A small image classifier, trained from scratch: 40-pixel images, soap at rate 0.002.
Rows from block 3 of a small image classifier, named by matrix and row number. Rows with one number belong to one neuron. Each number is 128 + 32 x the weight over its row's rms, rounded and kept within 0 to 255. All counts start at 0. After the name is the row's rms in percent of the matrix's.
After each neuron's rows are labels from the 100 images, of 14976, where the neuron reaches its highest value: "peak at" is the part of the image that holds the peak; "strongest on" is what is common among them. Only what is clearly more common there than usual is listed. The data: stained colorectal tissue patches (NCT-CRC-HE-100K).
# fc1: MLP up (model.blocks.3.mlp.fc1.weight, 1024x256), inputs 172-255
# fc2: MLP down (model.blocks.3.mlp.fc2.weight, 256x1024, transposed), outputs 172-255

fc1.756 097 [ 97 193  93  97 141 144  92 121  79 147 155 133 128 162  94 138 101 224 117 142 119 155 170 133 139  78 184 119 133 122 152 174  94 136  69  95 170 122 167 127 172 144 162 111 119 109  73 106 102  47 204 115 135  56  86 120 125 123 152 115 134 129 110 109 111 146 115 125 122 127 156  98 142 173 131 147 137 153  93 138 127  73 113 177]
fc2.756 097 [122 108 149 166 189 119 111  84  93 117  64  92 127 134 222 105  69 126  83 104 131  96  95 138  84 122 130 126 139 134  68  83 112  81  90 131 136 136  96 106 183  73 140 166 193 154 111 176 124  91  78 143  91 147 108 119 124 147 113 143 141 157 111 133 130  86 127 125  98 167 105 104 117 109 160  94 124 155 145 144  78 101 154 160]
peak at: top left; top right
strongest on: tissue: debris

fc1.749 104 [136 190 145  87  89 125 110 137  94  84 149 165 141 135 135 120 114 150 117 175  88 141 193 146  98 130 155 160  82 127  97 176 117 149 142 110 177 106 126 171 159 140 106 143  87 162 118 140 129 101 106 122 121 168 124 137 161 182 150 160 126 149 158 140 107 144 102 102 135 147 105 190 125 129 159 150 162 140 111 127 139  84 118 123]
fc2.749 098 [127 179  59 114 112 139 109 119 121 140 176 169 133 122 127 155  99  88  82 137  97 128 127 166 144 157 178 106 135 173 133 128 168 134 136 116 165 148  79 167 133 145 121 151 128 139  96 116 134 120 126  93  86 169 108 107 155 124 145 162 165 176 174 134 116 120 111 109 164 147 127  79 132 117 189 124 137 123  75  84 128 114  58 138]
peak at: top right; top centre
strongest on: tissue: adipose tissue

fc1.46 104 [172 114  99 125 106  87  72 168 115 109 160 161 114 141 146 140  97 152 123 115  67 141 174 146 117 129 159 189 179 140 156 102 144  90 147 134  92  89 118 169 194  46  95 109  82  97 142  93 122 131 139  97  97 112 128 102 153 175 115 142 127 133  84 147 142 117 135 136 108 106 101 140  86 124 147 168 131 187 157  85 154 108 133 102]
fc2.46 100 [152 173  94 109 100 154 140 157 106 124 219 144 143 133 116 129  72 135  64 175 123 137 115 141  87 129 185 211 139 171 157 118 139 113  51  79 131  97 125 113  99 218  89 112  92 164 118 146 154 146 116 124  80 133 146 146 118 132 100 121 135 120 188 178 145  98 107 105 136 133  98 135 141 112 110  99 155 136 102 131 146 159 103 145]
peak at: top right; top centre
strongest on: tissue: adipose tissue

fc1.295 103 [137 128  71  64 112 187 146 115  66 114 105 126 134 228  82 140 103 127 139 182 136  93 113 182  93 134 137 147 192 153 100 180 144 160 124 120 100  84 119 173 127 122  32 130 133 177 194 100 137 142 153 101 187 143 150  69 154  82 115  71 134 113 142 171  97 136 134 126 153  79 117 172 112 139 130  69 131 154 196 147 166 133 167 140]
fc2.295 087 [108 125 112 150 177 159 150 138 102 175 132  95 136 178 132  88  49  91  80 132 150 119  89  92 113 114 176 153 164 121 148  71 190  95 140 128 153 139  99 148 115  66 128 107 108 153 131 122 113 145  84 229 139 146 103  59 156  59 144 144  85 144 123 134 138 122 118 132 147 123  93 110 123 127 137 148 131  57 112 117 141 121  75 129]
peak at: middle left; top left
strongest on: tissue: lymphocytes

fc1.354 100 [130  77 122 173 123 143 111 147  84 160 134  99 142  61 123 180 120 120  95 133 139 134 118 123 152 133 133 129 176 196 165 124  68 157 104  43  99 109 118 104 120 123 169 172 111 141 108 148 182 117 131  95 102 136  84  79  97 111 155 121  67 137 178 137 117 136  99 126 155 107 112 114  76 112 133 156  98 117 130 129  54  46 182 168]
fc2.354 100 [141 185 129 151 117 133 131  70 131 179  84  88 143 156 145 112 180 120 122 125 124 160 140  98  84 128 113  92 177 137 104 111 178 122 147 125 165 131 139 120 168  92  87  79 107 125 164 169 128  37 153 194 113 200 141 136  95 142 150 152 125 108 108  74 119  63 172 108 124  79 151 142 153 152 130 127 129  96 144 131 165 132  75 104]
peak at: top left
strongest on: tissue: tumour epithelium; tissue: mucus

fc1.606 100 [ 60 143 116 143 138 140 115  95 147 125 153  57 125  98 127 180 100 111 116 103 138 214 135 111  79 111 186  94 154 139 172 134  77 114  54 142 152  94  76 100 150 131 158 145 114 128  89 106 166 136 175 105  97  72 183 106 101 128 154  80  88  70 122 113 128 128 111 108 193  87 187 174 128 189 157 119 185 158 106 131 169 140 110 110]
fc2.606 096 [122 155 141 112  89  83 132 118  81 106  71 123  92 172 173  99  92 157 160  62  78 133 122 138  97 176 111 116 116 126  97 117 195 148 150 161 125 196  84 164 132 102 160 112 150 163 186 144 114  59 105  45  71 166 220  90 132 112 136 141  67 126 170 153  93 116 172  95 165 154 159 171 112  99 145  84 132 115 125 110  95 132 173  94]
peak at: top centre; top right
strongest on: tissue: smooth muscle

fc1.290 102 [110 148 129 134 135 108  78 176  74 164 189 102 153 150 191 112 100 167  91 125 114 129 118  65 149 134 156 159 124 179  94  78  89 123 159 107  97  87  94 120 128 107 116  96  70 126  98 157 176 158 157  93 129  73 117  70  81 156 159 149  98 144 115 132 157 149 102 120 105 134 141 180  86  99 165 136 165 109 146  91 195  76 106  91]
fc2.290 101 [164 200  85 148  95 115 175  95 172 107 132 167 101 129 143 233  65 108 118 178 172  98 127 133  60 114 119 127 152 145 151  96 203 104 108 126 151 126 131 118 112 195 149 148  95 153 130 135 134 121 100  94 117 169 117 157 126 157  88 156 145 137 164 142 101 133 192 121 133 102 127 204  99  95  81 185 150 136 105 126 135  92 101 137]
peak at: top centre; top left
strongest on: tissue: mucus; tissue: adipose tissue

fc1.216 107 [125 148 121 180 148  90 100  94  71 176 117  93 164  93 152 152 157  95  62  65 115 128 114 125 118 116 120 131 131 171  89 121  80  83 166 112 138 107 147 149  82 148 132 144 107 107 129 142 124 132 126 106 192 171 102 195 125 139 128 164  96  94 123 126 143  68 120  76 137  93 108 136 113 105 153 137 132  99  50 141 104 165 154 126]
fc2.216 105 [143 120 149  97 147  92 112  71 119 126 135 101 120 135 107 143 158 140 126 115 115 116 122  59 142 102  64 109 206 161 113 131  86 169 140  87 158  85 104 126 165  71  86 123 112  68 106 134 101 134 145 155 137 154 137  84  89 158 200 191 129 157  90  92  92 128 105  66 128  68 119 117 170  93 137 127 130 117  86 144 158 132 151 137]
peak at: top left; top right
strongest on: tissue: tumour epithelium; tissue: mucus

fc1.762 099 [166  60  76  85 154 102 108 110 107 168 105 133 132 179  77 139  82 167 110 156 160 143 178 143 119 139  73 126  60 116  80 163 126 130 108 117 172 116 116 140 120 110 121 105 155 173 132 118 121  92 124  94 133 146 123 144 107 154 145 122 118 113  82 111 181 120  99 107 166 189 191 143  62 119 111 140  73 120 157 153 165 147 169  88]
fc2.762 098 [103 163 105 113 141 142  96 127 111 177 162  81  86  86 140 116 157  74 115  73 146 114 205  69  78  72 118 106  78 124 143  82 158 187 115  97  98 154 105 108 133 166 208  90 130 151 146 147 177 176  85 151 166 118 120 140 121 139 104 123 132  77  68 149 123  84 190 166 114 146 157 212  66 176 125 138 168  61  94 161 153 129 119  61]
peak at: bottom right
strongest on: tissue: tumour epithelium

fc1.42 092 [148 139  82 128 149 181 109 104 105 104 106  78  89  94 128 119 125 138 118 173 141 150 143 143 149  59 114 114 134 155 105 137  86 160 147 132 113 119  81 135 155 208  97 159 172 135 116 131 111 124 140 176  89 142 123 122 135 115 153 166 116  52 150 173 131 113 130 148 136 138 132 177 189 129 174 111 130 146 124 126  89 109 126 148]
fc2.42 097 [108 131 169 147 191 109 106  70 139 118 172 135 155  69  97 139  90 149 141 127 125 110 148  96 107 176 113  46 113  93  58  67 134 123 105 153 129 113 137 100 199 110 109 109 193  94 160 139  87  65 140 130 155 172 148 115  67 150 163 130 141 121 147  92 183  88  88 160 172 132 125 125 188  92 164 141 116 128  44 107 130  84 140 109]
peak at: top left; top centre
strongest on: tissue: mucus

fc1.556 099 [117 163 142 139 126 106 104 123 141  80 130 186 184 107 174 180 100  89 161 173 148 151 121 179 137 106  86 116 138 146 145 151 155  70 116 180 142 108  80 105 131 145 106 164 124  98 120 128  79 163 143 140 139 119 138  94 124 115 155 171 121 100  53 101  89 141 139 120 168 154 209  84  92 186 160 129  95  83 114 148 133  86 154 115]
fc2.556 102 [130 144 127 121 127 104 161  99 205 189 121 112 104 174  48 131  47 105 166  83 120 113 156 112 160 143 136 196 170 125 123 171 141 156 169  93 152 136  87 148 111 152 146 175 118 128 171 110 113 156 170 163 156 212 161 116 181 144 134 130 181 128  90 141 161 143 189 131 110 107 119 121 121 145  80  89  98 165  91 115 142 104 138 113]
peak at: middle right
strongest on: tissue: tumour epithelium; tissue: cancer-associated stroma

fc1.763 099 [163 179 112 129  68 147 178 140  99 118 147 100 171 175 123 188 106 179 106 126 137 104 151  80 119 158 112 198 127 175 154  70  93 118 144 109 129 108 148 153 133 137 113 112 152 109 108 141 120 132 175 106 153 129 121  72 180 155  92 158  71 115 181 174 121 110 151 115 158 120 102 139 125 157  86  81 152 173  74 142 115 186  92 106]
fc2.763 103 [112 161 110 124  96  93 133 138 111 125 126  87 118 103 152 135 171  16  80  78 141 139 111 110 116 124  68 143 147  97 129 102 183 122 138 155 155 125 130  87 146  96 106 109 147 135 145  92 145 121 108  97  99  81 169 113  63 108 108  95  85 139  95 181 126 139  80 129 121 128 112 125 125 152 132 165  94 115 129 140 120 161 137 103]
peak at: top left
strongest on: tissue: mucus

fc1.81 107 [140 169  96  98 168 137  97 184  62  80 147 190 145 127 204  96 118  55 113  99 125 116 223 112  77  60 118 143  92 129  92 146 127 113 119  80 109  82 124 114 155  87 171 149  97  90 110 147  77  95 167 143 125 147 101  75 172 132 125 108 120 139 128 157 141 115 121 137 143 135 127 158 111 142 187 166 182 148 211 125 119 133 104  54]
fc2.81 100 [143 111  66 139 123 158 126 179 127 127 160 126 132 155 129 154 145 110 108 200 116 111 149 161 144 111 137 137  93 184 140  90 159 170  82 150 209 141 104 204  95  72 180 135 158 127 117 140 164 135 154  76 105 190 115 117 110 143 174 183 127 136 197 119  53 157  89 127 125  61  97 118 118  98 167 161 120 126  98 142 116 162  67 135]
peak at: top right; top centre
strongest on: tissue: adipose tissue

fc1.449 098 [ 96 170 145 152 128 130 107 153 159 110 214 135 127 104  82  94 109 156 177 141 128  87 155 167 142 150 111 149  89 103 205 149 116 156 151 145 135 152 137 188 126 151  88 183 136 121  91  71 121  94 127 115 168 131  49 125 174 122 124 164 140 148 181 115  90  85  52 165 124 148 139 113 104 141 121 104 124 108 137 153 114  73 223  96]
fc2.449 097 [144 199 108 128 107 101 142 132 124 185 108  91 121 168 148 145 149  92 112  96 130 147 122 140 109 150 135 179 165 150  64 140 148 161 168 140 135  86  93 144 127 156 110 121 104 147 124  86 128 132 169 176 117 105 111 150 134 112 123 112 127  98 142 162 205 136 182 142 147 138  97 157  99 169  68  93 123 171 123  83 161 101 112  43]
peak at: top left
strongest on: tissue: mucus