Rows from block 2 of a small image classifier, named by matrix and row number. Rows with one number belong to one neuron. Each number is 128 + 32 x the weight over its row's rms, rounded and kept within 0 to 255. All counts start at 0. Numbers have three digits each.
After each neuron's rows are labels from the 100 images, of 14976, where the neuron reaches its highest value: "top examples" is what is common among them; "peak at" is the part of the image that holds the peak. Only what is clearly more common there than usual is listed. The data: stained colorectal tissue patches (NCT-CRC-HE-100K).
# fc1: MLP up (model.blocks.2.mlp.fc1.weight, 1024x256), inputs 0-85
# fc2: MLP down (model.blocks.2.mlp.fc2.weight, 256x1024, transposed), outputs 0-85

fc1.161:163142093119151133090141146121123131192074108089087148161073117097150101122156127140133139099148156150100108109192104088059186069205094075124130153170137090132050127112142134097146137099125113089060152084132155129123146089219135138123076159084092061154096139
fc2.161:162149155147076160193124134086106178102128147120092123148158140179153177060196101112154106137162107129154060146167155201099102165144182069091127152126059088138174137104113111148137116105114125155127142130169074068113107179143082154156136120200109149069150104
top examples: tissue: tumour epithelium; tissue: normal colon mucosa
peak at: top left; top right

fc1.332:161132098124190056122187115100127107141080117141111128103163105133127100103103120117104110160118112125214135097145088124051143117154142087122088175129082102158135144153123143143138147066070104140121147085144109127189103140121117088153121181102151148189091089
fc2.332:110153126138144154101140130127119137141068126131035145081144175160180180134155116107167111123146091139130145117090180229130163146111134167116144108062128124091104155073144156138145130174151133132137110102086143196141178137152123140176100143176111134177151159
top examples: tissue: cancer-associated stroma; tissue: tumour epithelium
peak at: top centre; top left

fc1.540:056104111096133160140078185095144110157095182091070111130120111090155082094148144108102115109110146154101126148174152126082156078113184074091160192126118106129093140123125120131144168068129111100171048115144175125134137145078075071139064114183118099135124101
fc2.540:077122171162145170117129095106081135140103145100108160146132144145123130114143152164128127138125167154112179109157144170122150142141157177097151110163152135049126149138103145073115162099157134081100130127123113158107121088101078076125115121116089093111104184
top examples: tissue: tumour epithelium
peak at: top centre; top left

fc1.381:116068159117111089127168119150172150080102155127104154124146170129160128118163127145109117118146142117147158087128196137081121094124120160146163126181143046119105145092142139160096109133128152113154119161082125100085132103155225113120057128201172152161140117
fc2.381:119130111075092096192081136130103132102133129162123110103121063108160081131176133132110165148166151160129175104084047077127083146169109124077116114119126119140148128150156058126133131160145080113144125113113131140140147116118173089203134125127125207162132124
top examples: tissue: mucus
peak at: top left

fc1.455:128111051109128087070125104102047080108068123116135136130087145138087130122057086097075147095157134127131139141121144106078152148171130074135096168094064074083139168123145124147156091151147147117168131120112106141147096124163189131108120127115116150184099093
fc2.455:132118112205169132080097097151091129160084141140084114123094080181088138116105151082128159125086169110113109161215197183091098097095109155081135151148105101115104113122158099114147151152135114144176158140125229147097132100167164078143123170172157100103099091
top examples: tissue: mucus
peak at: top centre; top right

fc1.270:132125106121141128114074120103094079142114185144119120152133102080192142122095115143171171063152161128189131095155118128044114133118126165078110144207128079093136125089107089118169146134122135118155169119068119115166127149167132138149121098212087130107087092
fc2.270:142103064113107093176159131103111105148100200150063107076096151106109170099122103172114159157080157162151191134207085180144096105136085122135098113117091152122100101143077154120084115086084129156139154130092120119161091162121051137170082162145100132131143105
top examples: tissue: mucus; tissue: normal colon mucosa
peak at: top right

fc1.403:140107104113132098189142126115095153099164105120104117115074127164145118122075097105081117163092134125094165106151155129136143134182114093133110165105145150083112131109140158096113146172150077176121145064178118150119109220145159107174159102130107139135110120
fc2.403:136158082193098122132091204126054109149091142095157167085126119128125127147174152121077179148150172171150122098219149140100109088070070118090142126114067077095172130097086129117155170155061128148096159098140193159100087139109109075107165139159165158136149127
top examples: tissue: lymphocytes
peak at: top left

fc1.559:115122142096168162105120070068180084100056094162187111140111071065113121183180116128126115102132108097129141145127103119143107070143121117196079134166129146137096116137162144142175156151107134148119117093126150147125162117120104084103167068106126125128198111
fc2.559:133137100138123139137100130093161104172201120166129079172133124160158158101164112091197102155120145114131132055100093118089144147134157105151127132138127123113165118155126148121124108134165164080035053099121120131160117127135128106122108122105058153103123172
top examples: tissue: lymphocytes
peak at: top centre

fc1.1:109090147091098111111180136136157119128147156106083124138173168153117121151157166121059116081122110085097140076112131135117164139141198081163107164048078133088131110095097080102107176119135119080106180131109172161177116143136101112139123133107130096097141101
fc2.1:087160129137154107157115159122124193128126148123091145161165092138117119167164126160140102128126065125166100127151107162101063154169146100164116164171093117090088127128135141140104145139124096144121124165137135134106116137172109132128151162159097126164138095
top examples: tissue: mucus
peak at: top left

fc1.188:115148116107109144141074188090147217143110138158050086096123106115096094119144118089131092126125122084126122134146052126099124122137124123111179140132128101112095169135185124145193115183136139138135144136118171084114180105158145158134124171148094120107085145
fc2.188:134145192125131111139173127113088084137058189102148143127061142160149144138143094148147128149100142175192173119157154161155129079131148090111094123134028150096122113159139168172126187113078129088153133160092090097118142143116174138148167123173164159179147146
top examples: tissue: tumour epithelium; tissue: mucus
peak at: top centre; top right

fc1.480:116099101123069159054123138063149050104157146180157134157145120109151163140157166127036149183084132109156124144134195101081152130137155054155110133115121163162107166089122074119099165193123104138091141107133115136204133140132145101188166134075123159104080133
fc2.480:192085109184143129102171107170168125161094154112101181176117129137088122199151163178115082154139038114182096096232217143134150092074140166137139149137130116129184118174111094098067110087127126150187123158116139117076116164188105090148205121190103127171092119
top examples: tissue: tumour epithelium
peak at: top left

fc1.371:091105140063072114123111092105171181113120175129082165096154138152135115164129193125174103110206154123096150057097192131150105128107114164131117172142160098090087101062132098146106176101105111124121140165088093099096127130133171190128074100113150131135097099
fc2.371:149051208083120128073093145147124090106125138126154126156111135116103095124190167102173095171124116125154176098113143088119136126147118207136136123125099113128164117086158121103125076127148137092093140122155046157159151144134142088131093179125123149111128093
top examples: tissue: lymphocytes
peak at: middle left; bottom left

fc1.136:088153113123135141114137155123164182092119127181141138112115082150051126134135166192102151115110154090160150104144185127124187078167146143097187174138176156182080154107135169120127133187092175113158095123119087133158055073063095123173119121169140115170140141
fc2.136:175153132143156158185092177127117112217115139136124119135132174170101103153119105112093083136132131119120101163205122071187106137186137094205132085170169155178153107160128103199242115136121107141079135147119170140144109155124115100104138103129109163133135180
top examples: tissue: smooth muscle
peak at: bottom left

fc1.606:044151144166062140112065155141092192139150119150151135145112141160165130099128124123112167078053121111141165083123183072158141100113172111103098100105138098095112125110137135096103159143171110137156148069165161078152199130112173123167191146105128128108113114
fc2.606:127089109105137097103140153193164126167153168165119162116085178078086098143142154164110101159159119143199122131160104098043165127132124106146180146206164133075147129140090149151146127119133187167145131177099127108093136123149150130134113136161097078137146115
top examples: tissue: lymphocytes
peak at: top centre

fc1.679:089088104107117104120117104110125112129175153148079137129161098106098113103089067116199141137158179145091053106112131169152179107171123122103090161067149139152145130126093092081113149067095080165140097117155150159216096137186168161194099131124175127142141088
fc2.679:137081084101138080102042071120053142084138174077141183085113114187161145092166083146163131080126113129113116164130162159105120087089158104120123131145142108169116125121120138160141149090112154115061094156159192157105192125162139159176168143090140117105123146
top examples: tissue: tumour epithelium; tissue: normal colon mucosa
peak at: middle left; top left

fc1.17:208076148136100146116107102109123125121097118162170170157109069107129153150178110115128109130146144135143140134107149069149092146103131123093172101134160181191132104097120074127130137124105168079102117108116159168155109143125122080097144145093148132125096089
fc2.17:093090145170110131119044085149107158129165180170124100154102071161177178094177137126125147156178089069127146107136172117134155139104100122085148189119139117119141104135056132146135145130124108128140101102130171161075144152111078099127111077112121132164180119
top examples: tissue: debris
peak at: top left; bottom left

fc1.571:149087049099087139115090136086068127147150109113117070133100112122140154135122135051126105106111160147079141156119130146085137147170150115167132093096079119147082139136132183105192112129088114142152099124123111139147111101075134081171170129080091112118145099
fc2.571:183103118158148135099176067137109147106063124099078096134125077143150111110107143092076171134123165145144142163206160144120092079126132175106100128132087158061086146095178110166129120137176071137140133174063208137124130152155122077127171129135108097095150114
top examples: tissue: smooth muscle
peak at: top centre; top right

fc1.401:116095118099144054092098163141147142156151080109150113152132154170133153162094174096095184095133052112157105088110157045110132077138100154104134117084148102069127168134090125158100136142101087157146102145124138161222116091134102093124111127083080133110092121
fc2.401:098177122108133127113150113111138137153118195130075171152135115173204098075152122148195065052125112126114092139122121155110167123128144129154097128107151126086049078133163099111105060164102138076158115124152128115112096096154095106109088148147125091104071112
top examples: tissue: mucus
peak at: top left

fc1.377:099106129101084128128138168078107124153169162110017107080099091144121133147105098110145132145114153141116187104151111076112110145184094131146075069139149115123130112128178141156116162145146115155141143110146171138112121157161138130155082177206140154125098079
fc2.377:174149047174093129087130088173117067119124149113094125096134094134092114135136154100149161139149127110092153107193174128090076149137109141098129134153097087120107160088109132137106142122141110151190146134151233147157145108167139106143127093176150121094136099
top examples: tissue: debris; tissue: mucus
peak at: top centre; top right

fc1.0:199119109132083156159125063156123142136115034130171117142129139177142117079116196169107170133152161093139117073160172105084099074129145147155133127094094162161176112108171070160095127141104072106123114137154082096129132132103151112164092079056108193134129146
fc2.0:166082083149101067120123095160194111156171177125162170139133080163129110118125134123159108124098091080127110094102147097163145133154190126156114075109169170111188140077117111105137095143117065127195160114165153164135153098156148141103095078117154120129136125
top examples: tissue: lymphocytes
peak at: top right

fc1.364:119032094135159120158136124139173107062084153129167113136107104101217157211143125101141196166141152154084117126185128139171136124146068076117116150154127130129152119098095128118127171108098123138136168081109122138167140132120048109127210137165104103082120068
fc2.364:151116044129124114108168138137110095094133161125134154153102113148133128138161132130098188138137130155131089099207154160149130109120096093131147144080146043090161109174106144113148151103114117153149121118123164077104158103080091134137141159181105144124109113
top examples: tissue: tumour epithelium
peak at: top left

fc1.311:130135149068118129149156120141112157132113107050046129097129077145095143158122117137117096098197109111157103145116161110107152137163101094171133107093074172127191137154182127155160135174064197150125133109139141156157172136153144113100078073164108159128143065
fc2.311:175135129153090125147121100181142076147088070133081154141142095097139086062145138109143101112201133192122131094170092177096093136143084174097113187146104146088089150095092107142080094142119130210119117181062174205148159120134135123114108154087159189096170109
top examples: tissue: debris
peak at: top centre; top right

fc1.447:132160161108033133150103140128116119114150123085125149142161117163126124118114114154155132080161160164073177116080153076117097124089172189182106096093163131152089052103153072143146080108096137166108095150101156157153108158101165114147102149082174151133114098
fc2.447:184134151092140137100128057139166080131107152112126150180078126134111163084149147119151082085111090146105156111049148039083158125166165140067126162133174095146176123101140165163130133099140138057111123142147161159152133132149162147091105181080118141165154138
top examples: tissue: lymphocytes
peak at: middle left; bottom left

fc1.488:102132170135135092096142096098123152121091118184104151140096109104117125175121157118086114136086155083157137087112158179149058144152148110140142188172125150071142087157117109106094096117138123125202130174115139094155153062104165094109119137110135093132149080
fc2.488:124141089155096067146117110101149164157131135158078116113128140113148132129208101166053188126157131130129126107107159195142141190109121106130105094143086097089111177082134098116127146134097100109110108115162050074156201135094089155195094155135148109105155154
top examples: tissue: cancer-associated stroma
peak at: top left

fc1.392:122080158177077103122124118072077112120132172124090158066182093120135150117083156103104091108177204181087144121150146091107107088179097148222113115141045163088119165071147150161096089140128173117148111155112130093187151143066181107155163111099119163128092076
fc2.392:127107110156100096077104071136109108112140187117184147087111125196116179131150126165037148154150113074097113108193151121087119076151129155134129105118185092079140136120107130122136151173083138079197131066149188199123103102151120133128156126136185138138096093
top examples: tissue: smooth muscle; tissue: adipose tissue
peak at: top left

fc1.507:143108128054113136140143110085151151101153163161079071124108067149128085139115137092161184176093145083107105143091115104125139148164108060137171108104125142113134068086095176124124149088083121127129120086156057186147136105123084097175076165129150105160143113
fc2.507:144075136096139117063076135107141149120148146177118108184122119109163041096140128150148150112124158101101125117149133151104119112158143104102093080143088126184122144141149087158124174153133122171181119107126134123117173074112145065094100122119120131158145101
top examples: tissue: normal colon mucosa
peak at: top left; bottom left